config = dict(
    dataset='regions of photos with short descriptions (Visual Genome)',
    task='super_resolution',
    norm='groupnorm',
    hidden_act='leaky_relu',
    upsampling='pixel_shuffle',
    residual_init='none',
    learning_rate=0.0021,
    beta1=0.9,
    max_steps=40000,
    epochs=25.2,
)
Rows from block 3, named by matrix and row number. Rows with one number belong to one channel. Each number is 500 + 40 x the weight over its row's rms, rounded and kept within 0 to 999. All counts start at 0. Numbers have three digits each.
# convs0: first 3x3 conv (model.mid.1.convs.0.weight, 128x128x3x3), inputs 22-32, a 3x3 kernel for each
# convs1: second 3x3 conv (model.mid.1.convs.1.weight, 128x128x3x3, transposed), outputs 22-32, a 3x3 kernel for each
convs0.49:530511554492514482476548516484501517504529464502439573495505544471490530465491486476519535480519492517526580477438504539497421414460467463532534512457527457468466523458495519514438531513525528518508458467562532522485515445567421415527433539519545528526518484433534540542483470554494522471545506547
convs1.49:501526507504445392545457527439480494490509474549530515492484522457512481470537470535503499543503459483501460498519513455544568545476500455472511497577528480516528486469520506474477473519483505481449479523502571545539551560416500492471586469464420570471459420511502534475478528540534565502529526477
convs0.50:522446503519443570515466498470516492453527488542530459515420470510557594503462483494472466468499461534443482489514463507524498472506527481474515549529534500486519456508534472501489398557468517496499556512514536444476537396461495518542483532461518524483471509472555451465493514528549491528520546589
convs1.50:561439513492488486551464542482487452476517457451500491477421507470602440516454463494452524463500483517475596479552492514471532392556445506582525490495452470525587488500447538536567496453432500488547472564533528515546584521507480501488494477503495503485494463525453494368469498520506485503471493464
convs0.51:574508577455516523536528498551501521492467532564534514446469473459511461570439526539525462454577531531510445506494520475523490460469495532420430490511476510478484515481474518485461509478488525520487516504486429472499455475478507501496542531533515451590607436502525499525491523464513545507502503464
convs1.51:482510556501491446515480511462517567467542511498528490415498456389492454463429510494536546486572428519469528536422482428434413533519498526499477516450531507473473572430495464536513456468496515442513553473520531528526552481549493536442491461461559435437515573462491496558512512515489463446497431455
convs0.52:545502537442519524508465399578479506447555457544542560437508500490480554521508461523489485529522537477524580541533541435490472478456568444512402489522459533496494461501463619519533601538478508519493499546440435512527511544521525539488560553437538573457494509460519507470544494532591521516487567524
convs1.52:499498563486553513554538488556509495482456553437509513513500493474535466497492487433512518465446583480538579465498490549502506487523479474496533517454518536524485495533537529478451487465499463482435540538502483486470481449516473556536499491478497542537480481421501522519489498504524462470489582473
convs0.53:471529497489472520456416471512454504478480482536492495446569473453402508532470487464443480463448528500474520374538443552448569521485497521502506454432513528465530457481659495439569458494462555540529523474545514498505489482474494519466446544530468450492505470509504465551417453527545463532493539479
convs1.53:425442500420565599559574485560491498517500475503546474451555543501464457390432454511463440491496572484482488515487455477546474533568437522493493460484504582542499501564459501505452504494547521449462537428519522478502472477493520510527545517496482496443481478535503485505553464538469530483519515544
convs0.54:502514491446473443549480449514456487488570549542517477498531534454461581451481452545493500525420528491470502506448507477529521460499499518515452432515477529561477446535505514485509534528475542517473498481498553458567535567455555479526549519595552475499481527494525507501486518471538520600470587459
convs1.54:546473470531497513470499498532509520460561505562450489514466424463498522479501454476494531471545597499449434531545469526543552489507522443446521524481507415485473494501464481471510523464511512529539489482542550507501428469517547452518509512453449505532513495418455523496493504551493510443553395538
convs0.55:539518488484477489511472488455405465511523417496568494581515471471526488530462553429559493571509503462452441518540550487436492489453514504549521479499458489471451514505561639460525510493477509492579513439483502453507523487513488530451487483546433498524515494524399493476486489460467544495539548515
convs1.55:442447506454505562473470418430433505462517490504554566557516488557437490555507550463536421465494520529543456566543496487518483482382555463474472544525519482377534582506417564490474469489494447577501387519495501546437503482523426537512523527471585480424504505498444373524527502435550459471480524503
convs0.56:548522491474541454491543568492532592517445481481489498509452524464545484484517447542482562482571519521516560505558507496536538410481513467509476499557514474434569472476495508449466518503448415439512506509567503423475491557464448564458506551586532447485538435482492575504490469544518499507491541495
convs1.56:494547454559474497488528534498454563451478488528511480515487510510482469567482509454480566406473457603565537521483522471478509412554465497516471422551499534480508492475490492513441476439489516554529484475433557481517551554482428519493501509499416490490494506473476503514499479448463423463540504444
convs0.57:541552435459512456534471483494451528477603467449526468515504473610493489567483504472498509484451492530459398465576435461491463570562542550523490489468547457441519529547491516502480545463462507458490565471501484515526488543466445532492509505419532465500471463570453486451520398481512488484502468568
convs1.57:486617559596488493505468546521596555532541498472495503558541541471460509446472529465527401525442458490527443476508536465449505506528531489510527436456540508511533474482496454520469456388456467498464585547598488468549430579492408527464470483456466481562472500491482445524513435481474444527496458514
convs0.58:512573485538502505462495547515533547459511524550534485446556496588509505454525521486507517512492422424503469484496459517549508477510468527465502521547527508486452483413549457500509525479537465546507510529533495569459482520489486509560475535509567526501560520464550466506461475564474560507488543553
convs1.58:458530487506555445489547448543550492515485460443491435511503465452542525533550425437546488512500482548482474519515486500520484446488486498464467547528465430500563607435481481502537498544580521520466452511511543430468539428512566516527524512489451462540457536512452531468492515564460492469461480526
convs0.59:518468466495499525494484521425435509492402579532490518535575468506493533465571533493496530470606453471462482463541428567493562502496445525488475556447525492491506497573525455495518465491474492464450455585535444530548496442529471513530540470525474503487479437532486496546558491508535519538494564479
convs1.59:488491405426492594471454463539483501502529503552496502507583489489497502454469544481583492512562563512417476562537527504513491437484562518607544577513511535487497488472531459451496499528476498518534488424502510439520502519447621424449590524468481484467472544482502463507524467455480576565520489460
convs0.60:504473542468498476495522485534480550443510497532473449456505539491539546515458578477518447482481491492485509514429514499529524480431532473463535478505444519491547527516494467498507449441513520478583473431545495456443485481573468584479481588496416506599545528488506489491548519485479422528471526511
convs1.60:500542482451491469558532503526551446519582515490484485431574479464502493432455498375596504513496536454418536557465504485507474519496481454473465595434433496539502489424440469546515514589495484448494486534569537458518492342521474463453454608460492517495506492544501490475458451528494482493516429461
convs0.61:498485526536482517491515459526469516560523469495529531533560491449468511462512459470497452550480550453524528402455442508477448497415504452452519503527510522473513512471497415497477510511479571481509532464488602502425577498522496499526431496470539431520498421450537460449549534576566469506486552492
convs1.61:447528495460500487533551520412526487450523462483544542545480531504465508509496478509504543447483494533462531515447434518448477443477406493459491432531500514522513528530495528476483557487487552509553458505538471486508509555509499440461480419536492539493519568503498421593496459541537454476486508461
convs0.62:527410493499449460500472435522492466497463476549503432534468531537483411573460426548514499484486451501461489395546486508526516435585514494466472529537596597509386503503545412521493506535562508566449509517461523526494512546429537523489463537510539463420512471553576502523542435502452524542503562530
convs1.62:491469486430491511555454464429590482523479455548509444448474446471564501517481466523527500443469439449511557456491464513499516580538470481471538485500484592445520522577558519509534481459520450455500542433576458453577531477547488447483514565558426557459482507470453526393547505433481494448434550556
convs0.63:507487578512523516561469450472565452592517469532573540505490500580546466539507462472474453514479582504469482625470503539448435509490525505476513516482503449441477525521480515551561457500484503453455563493482558531475462511479395483546485547536465487592526515511498595457571517505552517462458461513
convs1.63:524499466470501455470505478488619507555525458405500530471485500549553552536503466512508432492478512460527537440506490460497597480443513541508520566453506514508435546515490449486482485510496471502516499569462540554442493522455486533549510505579450526513562448523493513512469528543515464457555473430
convs0.64:536485512533467415504496488514520493499457504526538508466495493433548560529577507449411550470494465474564460476510479545593469519494530516543531526546534542579475462487537487513441485456559440486500430501507525517492489494537558479512492521430579438477494423617503461433481488457406543474505564451
convs1.64:515429509504480534510442527501491479559525416538592547521520559519527510483492524511470543527591500492584467478516422540514448445568467527531494536450482521538490477466510461521489463431520456524464577485496492585512421480507466529539466526412495468433488468570450549528498538475542482485507529524
convs0.65:443430505463500491551552525531519526542449538542517481536516499494536459461531467506518472480449539497532535521517482497485484445464484494473539480485492470471515485468501501506518489522551512551530477505461553470471467506473501458524476584542511451577472496460531487501449508488537436504571540473
convs1.65:538523563501546502545518511453468457463484509516493459453495470498530508500549434481456540430503468536519556486480523452539476519505559533539459575480517527464473414462525475498466470419565572463548548536473599435560489465557460497474435532528512454494457495490469515494500456480514545511477517439
convs0.66:571497488429524558548439494392532428409484439516555502507497492532444546484530468453533506502420542535561487446475496488472524469482484504540498531439546504512507508462522517463553518477553514516541489471502468471508504470512551532558521474495463480498508579536475559519538473510477514449469526504
convs1.66:538525530488529505468516501609493569554520441450506488498471524532536427609466465499545471519435480529458473510530431541427424535531510465499414544561433462473476538485474484521477508499490534508497575508528562471451484446414501530456537449452505545530535440485535583504470521526498470483464546469
convs0.67:484505529512567534510510440503547572490492532450569537507464493521527469478549456504475497499482439499557484481444503492551542500535526554487507505497526481524511447588466546424507442414471461494491492515465534535493503496430517570497482438431511470476511463544488527551538494502461531456490488494
convs1.67:512538517483514471516521494488522516509531470564546523483456489533404547449467520485531492513482476578544459502519483506556513446481525475521506511466519522485481543483568530556506499470411480519551453510455484494548474516478456455555490508440511489473485490590471508422451465486507495503534543505
convs0.68:449513476450544476495486520492448416545534536596542518528508525491520445512530417482451491562503483516553481476486380464471418524525457424510494489493400507501455365501443452471470564507555461484503562505514454488481511512434510476517524478541560519543429466524501444424469432450537496446507499506
convs1.68:558522473544475439520518469479496450544453578574489535526470445448459537554521434465499519471464476460473556564566520507459482513464443475452499473364490491536545461582530512464494475455535538486529519453510459554527489451485455466514493533476515486435485445475463508565500560487484471544487489459
convs0.69:455518514457492494494487473466430535534541512448464577540427493451508466563492464509530462527555429483535462436471492516497574427531491536489432518464500474481476452465534513504510512548555550547568465512475512399556527494561554477533531459585602460568520500406515452493514436545533499424484499471
convs1.69:457567513526492521558481453564535455484477498475493555438507575480514516497495509491583522578500470467599486453442489495505498481468528490431496495490473437509412494549512456458530556523438471446507547496460504515419547539465504557505540543449499468466448501482475457474515573481483504477473470517
convs0.70:483444457495446476507462538443453496505451549522526445521568532512466506517588499448453551506439463457512536527549457569560501500528519540515521515494503503618495532444532525502507524501473519488471460486444548471523504467530479513531493509526447501528509462489396493520488466547472501465495480475
convs1.70:494564558557521612497552493486574475521521505548513515522471523433502543460483513470484471476521478441473500536545423477547498545478472412469511447536527453470498492541477480541478506442526495515481514499520516520548483539432484439511516451561562525521591528524461520566479482390528479516521482476
convs0.71:489452483475509508478457514462547502446506541481514462561516466459491475525523496488622485515463523501535533451463539490508580480512526464492523529426445489486569494496518487582496543535507517522513556545520511488494542532500477500506541548522500520524514486525441556555462506514458474496487478435
convs1.71:474518487583530504519489529421544492510546558441541528434469557542484504547487490510448501562460454490541465523498588584405394556494466487519432596445500478444525507478550517565539556494467514461556545455585508469466564522522497486467496506555465453503454503484514474547483479498506527511470502481
convs0.72:529580465465441460533501469475510519472539569509486574490530529540469576544522516476516569590458555407477530555531540447487540520449532459480535522585534516519509510526453468446523496490471533562475550508485471467548506503589465497509493482551482463543505477416460493514531441500489523488401485541
convs1.72:488451503492522518539494498528488446524560520562528503465494572511532501471526437524459445540499434483427600499552493500429491538408467574547516560493521495502459483591481441463533475501442497528440467527491495511462534502525497504519501477556487474484530415521518489506552532440561427493490491512
convs0.73:520505540371421494421549469522486463497489482590493506527468508496474536497517495489487473566546484483558418540514463515514488465486577483508561539576540462499502474549487464540465442511508490529499447461465538558441501529476585496512518519454485469479524515460487510550363473490591467570528468522
convs1.73:468427460549500493570427497495520381509531490468524459505534476549494495449416490511514490505443609461500438480471466457543492497477502526451569545510485458487434515464575446488498521524550545481503506532521478520514466534412475490571521461472530564517510469517410539508558480459492496528489508538
convs0.74:456422535511557512553522487579450479493480513555484453458475462497546450450530514543559472505435487518484524564481434503529462563527510529511486491482442545380423541459497527495466516541498486528526453515532467541560465484514493515500551517547498485499509490431454482543509507519508480460508573465
convs1.74:514505520499533515539537433517501457437547513489461577505495505519422536435469485516477512499466458496470524448535457513478437478583573510458485473493525505538501530589486490518531466496492485430475484497526556482494458453520483464441371580525508488492456532542558511487507604512488539531514559453
convs0.75:487539574464522547492510478430486449483451478507483478414508511591519465524533492521570514435481546528526535470399533499477510459463511464483424531457537474474538487491534454548466488546477549546486529484480473454497536435521482479457598476526484541467508496473488451537520516534444472548530496507
convs1.75:481492454521437490497515528405485517521486439518456485538510507543533504393478506492497518414500482499462509457498480452476438518433486432514517452420550425521480529490487515431457565584493450471516453486492505506516511478571515540449420465486509563512468507460480481474491511499495488550536480496
convs0.76:544517467534445530447514518525480448534521522474514534502447458454444598522499501529471482509558550531544454503525500491530483472509482502517521524467555461495469477475502523470504517591534543472522445476571469539427506587541450557497513530569449433473413479466500550503564555496494484472440479417
convs1.76:539476496479542532474456500553479433502485499479490468544529601518526452577407493507495593525506469487561521551496448525497572539456554531535487494459516546506495520539496542513534518485598494504501541517522454434533542478500520509463477495496517451466552486448456538505478511487523524471460536477
convs0.77:479527476538509477433457550508553517470489447456488514522513496542456506499482531498444568490545497543502521505455433497465421525505474529471479483531507517520544557463457505535451539535541547471523491559492511440514592532419537556491513500455530482567537469563503463555545493515536532469469499565
convs1.77:476507476556487523539544536518487465508492482536465472526518546500529495482412431484533463427455475475521447557511498432481518589487524492512515491457527476480511508413536588460433485502517491518409467572436523537505561505493474458425499473499508517457457406472525563471484462540547464445395518566
convs0.78:500507499482455458488468392433527485485529472519516445540460450547406469431589487472552482401481469516519469551477516558516469492473469516481539465491577482496513486521474477518437565515532450469462459487469422515433485482536452448481465513546499450555529450480550519416541477472477499458505505457
convs1.78:535418470588516474523492527460524521504578521405512527549542507439483556474518455503501536561546525502476463436510398505471543481500420544499517431480404466502486476504506460539479532515502551481494509504477518519524509524487519529578518511470518498487540466550459509524497518479493497550464442566
convs0.79:510518575474489463484479511470461467536550487523492523543558491491488486541531410532496460455508518557470471458567528539504446502508469458516477545528506553533452512477539457500520478499514502502378485455480503474498584482548489495503477492531468486533488463523527524508480495451476482513456505448
convs1.79:532504534517531489481437461538489528539475547478483485546460622516558575498529523415512506480500520472438539538588544552519449458462466515484476495476493581489498566530508519478477436524487523520446546561457507506498546544506515435497447474457567470475488458428481482573469527492503482532502413503
convs0.80:504515496449483478516524601534459422469469526484593468537529460500454480510492503502423445523531509461497455472505463526495453495440567511514543463500471550551525513517518518460508508477491485562476506530428552524526487525546490582484599539485495501521514518570517491471500514541458467525509464539
convs1.80:502449476476505537501517533469495470457514522534508482505497542559434474516494463502519501538494488554465549519446527463522507447501538490533505516481475507563540528496506452528533504503479512475518526442513487541529423471546483516496536497540501426520655531482492458492458483491484453467466530538
convs0.81:499505548548512578584491533483496536527521468478516460512448469463498588422549499447511503460479506484544454426512455479459477564510500521499555508486503466429390545447485526540497417572477512416532509531457419486484545485496474398498493473584498450454406541554540520570503536453473522537478482516
convs1.81:579417491530498511542448508458562486541485500557487496455557487493537505494540497491525459551509487514487475469473558479497459475426528508529547547540547510462468456465541470495546494514494488467468480527394459509515430487529474510542456497456443518470472461464476483502528482496483512519436496496
convs0.82:564528492557478480554424529483579468521512474515511473490508551479478493503490531473489520490515524456531461552385484524512476555487519548521533536523479453460457494448485555506530505464540517464586494522508459535527542481441438478486483510559560517540473490494473458437536535465416435476531502498
convs1.82:472447493468588543466528484485532525480561545496593531538448473513528549527428546476453501519547501502522551512507554378505504464500507524489484478558536509468519493555569584503510456528457536570553476508541506481461465545542492465549486515500466512539544489494509562450497522475504387474504496569
convs0.83:488524504503552543473493488482476446501534492533507547464512534487532471556477454517460581395483466559532522522508496503482433464436504548472513528535525511522480546465455482524512552511475482465438524494563584443579457571560497543572430527560530518569488543486504450572512608490516562482507482566
convs1.83:480524477464460502486503531515499477550530481450536478584494469459474497463530487511549533516574541427554518505537517574462435492483579523574519496462561442475553446493483506514501502423522488598508482555574483466495395474580584498537467485511515491426464538583481477479516427518511495460463499517
convs0.84:471541506523447539478529489454506523540470516517497488488581484537470548435452495584563551499508513409469579502550497414454502504523481493493437453456499477489511530434530536508520481453496495527528554552518513452492429498450498475459443537554486571559521526462475557488506550451445493471515485483
convs1.84:531479423606500499502571516519481503466450504441456488489482564516503479489527521510485522476519520463569531532561518527434510501386538512496505522509462552443532464455485438523553544506496554460507498484501508448546507508505523533533469487516468524486464488545508506519557502480566506504558506474
convs0.85:506556504456455458475452513527535543507549436508507472475476536521603468541539528504549539489501502503463500506499553608539473532451462560471477530575396487520520550467532549464506482458437542498424490521535516439504495515539530593512552450460556533506514475429553514433491512560461483587518462480
convs1.85:531533510500513476496417405479527506517485460391420492449426519490551581496523577449541482484529549470524521458512521498497540590510493519511458492474476522524531445491460525408542507466484562491584519459490474474480540535514476470486495465490546510520529474542460530492440489412423511512486507546
convs0.86:540443488469511515518493552520462461501519481443526481479486480562574529485602448483481416539508493473509541514462604550466481504480486506528526517477498508560507539422547502576609471520490491586507512533469422485484500557491538501452511486565552456483510538446459492526560528449490537469539506514
convs1.86:543563474571578493547495518465443537508565429536500500502540518507555565505500478528500492579476503536527538416492524518474461455477470508548519441434514553543493522553469476516501484510487481464494471459512543497514506436463600480518546446451466517456501480490529488475581525511501498520525497433
convs0.87:485489602476502546494582511552491461428480470528507451495545473422495476512523519503496464444503490522497414497459478472476484528532466514457487509502481531519541477483489441521477507458541538420444504434451526553529528401534537494452462480486484527539438463525538475516522480475483534422502490458
convs1.87:467465504515562514519502435534455524456464455496410492443432450419506527389506451526507453529574512517497523489495561477453462574493503511548486468544576529557550488483526544430564451440538496477551519497456513518538512489575423545494526534516461399494481544539504513505543410535461436540422512593
convs0.88:523473515532510544468516497497496501501583527493499455543438520476502486490488384529524450567509471458553449475505560575454473519460412516470479524468574573523509546489446529534421528465448533497534517505584471494485535514527475565533501504469509515505493507458500533473489466482517483463479514484
convs1.88:510472508517502466453515439515524503509579507486538532499468526524510479427478511427542487542465461481519479496523485478548462529525519494513503515395518448498518493522491486491491489494517569557451523462555526470469522427510490425549499519444539493501519526506486502509520470537553532450457539551
convs0.89:461510492532482627491572492446455484572505518504446504455541585454501397474508531421479497454481449454541488437455531550529464449482481497492516455456500526483516519592541551520444486515459447572504465464552466492502455470469563522536497457536489498522487512534480427539416528520505512572518475460
convs1.89:464499478494526497576467412577477473456555529436567563434507502469518555462504504490517474456466487504472450446500544538524505505582549475549437447495541441430515496481479507504536482477512473495510491526477536438466485489555500485510445575591468440459515533478488523521548529494573537502460514548
convs0.90:446469521566452455474474541521486493530530566448504475529443486561491473483518517526506487593483499488521478479491510443523469528484481538490476484446480501540442589517471496416462427526490533467512471507426515529478507568512540518435561540502410483472507534479513455525457525580460401518490483559
convs1.90:509498466528503559479529534589498523542521502493451494524470530515493435506498516453508470422562459521502553451479521485502544474477523511501569545545456522495429517473469432570498466492436498521466467388500412519568561579482530483508515469509411504529523482484524518484484507433503515476508575519
convs0.91:515472486527482487456545459453555551494557448520509504518486483518439482515495422491452494461449467539500538508503547504584457528511522551505526515596450556511504524510501472504533585485519498591468543516543481451529529503473490500397474512524474468525510508546535494557538472515417467533517380546
convs1.91:442481497521471478564484549533526459581485534490471486488500491511482521494519537505483465490492557465501568424458491487513461531572536474522592504437513484483509503579523502499578498475463347512544488484493526508534437529481484465426454506491495447476479542525540551506494518492472504475496504504
convs0.92:399427520503490428485433506483525497487493412440543526503507531463466549526469528455531492439552549548557481552461451520418483530532478557510475528504486482468480486533419586566519554449469419491499509543430469515416481490495451509496420479521499491483519470544441484507481505458489433459507457503
convs1.92:467481507515442525441531516532478477534503510560536459442427505479502415519489504464516505465496567452504523491419518476546472529570562484560481483533547515542523470524532421597436497475491501518476499496521516548489478515554495532520547572474527522556474473523544554446551531618450539531498488520
convs0.93:520507501446565518499490447536504534459502473510505500494529466451487600500477455425524518471452554452539465483492497490492524506451497509606509497550536514581537518513479554549492471498502517509533488488482481485485464469492476540524530509581454531409461510568555501540519408560500446451481446515
convs1.93:524502557549487518581515522544487477501495489434514562521459500483480484494456524509526466432495511471479540512528503498412549508543487510559461514537506563521476467487466442520472517501547538401487462527496546497462508462452491428469574540463565514587471556493514517479512465439425513537458510521
convs0.94:518540559517463530466461519462479434484515502503472485506541448464527451535532465536487511414501511507478452520533545507554524586519581572412444511486510552533565471491593534520529549423442417555529475493505530543448470481580495517497552453505560518475391484458539511502492541522475436462485550484
convs1.94:529521497478576571541572502489504499468547458592484506550559522474474478499399520461445499454572443498576538437542491540551516508505511472497448430488503542487491571479468434506542489473474485459490550533518511534555473484457538447561492528541487552479483472524460525559541504456394548483476508513
convs0.95:488475394543459499551351533499502532426517477460468510424484530528543576542520499440469501471559456523531486447490496489494514522500545501474516448508541473459549497522468512475470453503491492495494479426463565545463536508465513467499463498481630464458415518481472491422517508487471467521536508440
convs1.95:453518444450480508530489577428438550512534497495486469551506537499508486509471499573440498449534478410460562484513485525499484533452505479476471513522466549528514494525522522442499505459467560504453571516439472462497501543531567594511531534516452477493462505484504504489476487500460515505397558455
convs0.96:504487408565444557524457526507483551447460517448502568485506440503537504434560530447467464512430494491468516511454471488510527496524421523558489501417442554426529540462518467504468530516504526399580511481534527515464522434505464451464581496497434507504473425401477477492534552487501519458447418518
convs1.96:528518531482452535465484535458511443527623495541528514529521490421505491498450401458498487484484466511431528463503480502427546442528437509513473454562537541487545424533539512537490523458536488471598445505495495508479476471458549521483496488518484463456534570525498465516547525416527441478505463518
convs0.97:521529525495532442468480488521520442458453494479527515442564424545431483538545502540518419487485539484486487498477497449553440536591439538500456515539601460507594561519511491543416533518555562456505463620459477529506485512568533485540468537420528467477530486512586575432480491504509449521499481540
convs1.97:469482442555474540501579518506408548441480477533485531497485489429506495516514514413507509529420518626515445502477502537515461538538548540510537513537489537479585463476562523595514493558523432546505535492502496491507518541429506507417578506460527473450549571517508570509504566520491503458521509550
convs0.98:423463505471498522536445518516456514458597622484499466546544478564499491503540523591431523458494501445492414517462486493538481468471485452555454413520429508476533421522454578532604428493539554569504431511493452486549543539496498499484514503506515495477495548455503526471473409500514454519470419458
convs1.98:490467532491466469388463562453468558553481506522521517475477512484526497396461467450554509517460497476538554471526516409457428455458473524562540480565526534511445478518507525556495520570541506524520520438543528468530488516542466419458514486443462449553474546521510510630557459554460568455513497520
convs0.99:489566571586518565609528509412477472548498489529491454463551555499478493500443490534517469497507551502541536473526495462505546503503538491598457466480558539579466514458548473499499460527420450510587497519518497579500545486488412545524536465543524525509545486463487464532479481489520472522479510494
convs1.99:412488536487529564565496523482491526506530479514529592529417528494479493445467431488469564479390564482442486564519436497493510540482468528467494502446551455526502531542483538515457470605536571443493479447533490476457561418457517439545473448493531562555558557509510536484481500435486497511473480559
convs0.100:524500514501563481486465548489499462434465505520540504529511560537527508519542527468455516496468507555435466467527552440478556470522505538445562476509477464555567540520521468493509457537494484580408527462527439494481502556442497478478514490475500460483480450520526491516475447533442519530556440507
convs1.100:445497533514532549481515516473495527568455578489550540535490552560488482512555471439444545495489458477529471473484486501518509575499545555543491506527517500520537436464536469472559474503542471460489481492478527540527545489554462503500504480493497511512517484471466478493408484586503524534507428537
convs0.101:494515450445454548510498449495496492511521469593517555523505538557527464511522457510504500448422440523477473521518518538459544476526571512562555497509525508420512549478535502508497456430517447473494450563547511533473530511476497518460506494543491479445433491548451499476477465532461565525461506499
convs1.101:525418524465499519476508499476581506525483451490552522457507513497522497446477481536464448460524558404512433518506525494540507488490460579497557525491474512566495519567522438497471460453515625461432475508505506507443459554475548488542511552413551495416516473501528488510511473511452513541457500490
convs0.102:473487468545499522537544460543538543492541551492494489498534518414574543510480463503475499468439559464543420517494491495489530486476605521454574567500480433531503528460455406580478556485523482452462497531549472445511527529551482526513465550493581426522576569498493513502491450464566535456551547495
convs1.102:470482506563523416525520454527421478492469466513541466517459467475563495531542506463524509547444453527488434515517516469474503516575546477508563510474495508510491503578498526450494515425490485609461520537535516453524447505515553505435426523489532462487568475432504488528482455428523555496514490499
convs0.103:510478494448557499499568508496557497481618473508534548524446526432564524462433457529507539570541441473561529499459429555514511441524487457448589521572527477536566468474464558448494502486495426506529427549520442464528533540510509502457568498472446502565531489532500584525443523529528511456493475512
convs1.103:502469498438531512523502428544541491537539464518454523537498524515579545499507545516463523540507530531506407456480553496502552477533528468481535491463487499519557575491522446533520443494488551580485485421512524518505436509430499510511475508434506472495427495523484520493468481507511469555585462517
convs0.104:531501524452527489522541454504502502542450463466551479514490533501509516484486565464488514475465486454511524474463526549507476474513506494546518518640466491508508427465464528494496598477486507444453480526509478513512527485536503436533500487518557370632527470523555530452430511465498506493481519526
convs1.104:488477421505447563486556498529479549504478438403444503468451521526549443476492507536491551494441519497498428449560540482452546471443490538470413444575462509493438522534533426437558454488554537582584531476524488494490503502581556504442508534520479505573509503491523517461533529584521507483521496463
convs0.105:499429546529454497455536526578506511523494519572472468422497506495496474551537501518538423513451542511521489526530530502519500442469492506487559513504586477548459483555466551495449527559469482427499478499403580527548459462445534573473513594532489513503545503394557483469385489544490467499519473529
convs1.105:536517559493463515473465499487527477555449471478525476501534509475465496435573482469518550517496493517487516472492528520507441511487506497470463471529519500549479547488449494539543500507505524544487518500537509519506584470467516435515462473470508408503449541438517564543577509535539568542410503451
convs0.106:464482464504495572484477535456548503508402562517508564526509460488469474488467568504494506506497555505484534453489457439537484514532583491519486525430554453497485433479502555553508489550507496502515444547497519518493502438498480522517528490470523444492501460458597467525501456446500549509586470523
convs1.106:525505514464452449387571492494435497485527554428454461502441540496500500490466555510534529451551488561448429432418483498538555447534502456566528521504504475527519451435545560530483539527474530530459539540602500504504521568580487502483406518458492524503564519534525512582478461440502492500512458513
convs0.107:523518423458478556442528577490504454564534473457481475469449514521473539427538509522491547381464561482446429501527496491418495494513510482522525513561571534515535526542442449542480428480451454503572452465525571509561490403457497435541512499473524438525605468530436485623513489525496491517481478458
convs1.107:491547513487507526468477506490488475560521564515517433467500512575504505528515469491465447487545585471504399520528484512434494458497471469458450471472570498547446463476506414541502528513458481518490577507475492534527531439549479534465539530457433517411527493446472615444513454627554512469476520471
convs0.108:469406508468510424471485520500463553519366488443488522513566501442502531438613535534488464559512474477550594526443500533492482482536513503541462505562425538512455394519504485551529534530546446510509434516537475552456479512447455512534533477553520514475481518458453509603447560462500550431505523542
convs1.108:551505519541504507451471505484534506490472527501563559499474495494485458509487477561500589582481500494495508542514465473518457485541467514402531529476479539500451519535502539501479464499525548506543533428533444545514548508501480507546422585491479454490509458557502454526543541515525526433505524535
convs0.109:466490479532541413529478529497488516588443506496474555489497513511433516440511428493552540494505575541615497547483439503500517564535484469502477471471439462517546575480468457477495453528499529438556557474565475512417524505499547490500480484449527542490491542479464454452475486508568487565405475544
convs1.109:479584506517510466494490486501548563507462595503557503547526552534478536563479502483541489544521534440573492487471533492488600517443587457419482492516424545480555450516506420503551445510496503549456532553513435465419584500552473465475512545491451500534504527455513535511508446469563486492529572534
convs0.110:475503449460532519394582528464494540563513525547483515544490502546496519455479479540520478553422546488489473504537518505508500537469559478537519515545558464521491521561497438485523474481545575534471507521447486502560544503427521499415526475498516522472545460555539567487553477504496469552502517516
convs1.110:521494539457523474538475490530558445496516508558483484538514394489499516492476525606500562491510476485519505498483479492497459437387462553544480551531433469489428454475540551471541461541504503550418486543392439482539416536460462513494495502512577495558523516529493441534524507490459515499522526477
convs0.111:513497527465477469495466477422529449514503519491476527487499591550534479543463479486480480419522512462474575462523473447498433500455516487482491462512527496512468599458470483530464532514503484481473531547477507474528512484550503545455556487498481569475451511470478491541428487513558461427437504476
convs1.111:433485481462447448485554508519429481412545511513539462441430451486491492473422485471534493518466400507495528457542578399455533475462480543550514528504486524429533479525539476508535506530520462527504519506546487539531576493547515501512470560412478555491533383529546506513529525509483480439494572494
convs0.112:517487557590523478403569477472507461470585509463473437444422521533540528475516559465502549460434492539513548481501534489527475448496481508426538519442470426472565507461432548492473468538495495532475443518506489513510533566480479459487433510492604542529494511494531508491475520487519459511461508532
convs1.112:506480544471543489478504510470477538459488453433531453500484459498525522493414492508495483470497502521571442473436500498504516626486496493452475469522464430519510578550488546459523510476524489556556540536540504544518564508437506534455455474505543475484487476543504477516513544572470547546524473462
convs0.113:544535518493515528510425499511543477448445499502515496450504477546454467502511569524515545480493566476484489498513528499459532485562564535483542563507507544482564465498464553495476493520506539468552467529556493457459500513591480461482535443531589481499503545574449534537472492506462481472543499539
convs1.113:503524516431436462511593516501496495491534504450462514394537508485498501523435522492501398501445520430416498532489463469478486431402549530513429507518490469522503535559473576393566551533530567475498457546507429466472519516515472491550532446496518506508396469429489497432463506471476481520475456480
convs0.114:536530485543487518553523433450435458589460537561520514502519464488504567473461495487512429420443546472481522449485441590482560508472522487514567562575477503519467461505487532537454488481476471491535552529447488552504446442467507522556540549544522465478545496453511503465535521530511519497536544482
convs1.114:429505450522490488430500454458478499463506554527493533453520482512498485527436490456504535481499489464535513505567465453533494500476521566513469510520577538434540529563508534579483471480529493489594490523534473501472471509505493513494520519475538482505520473419516502531495539503523488514578530463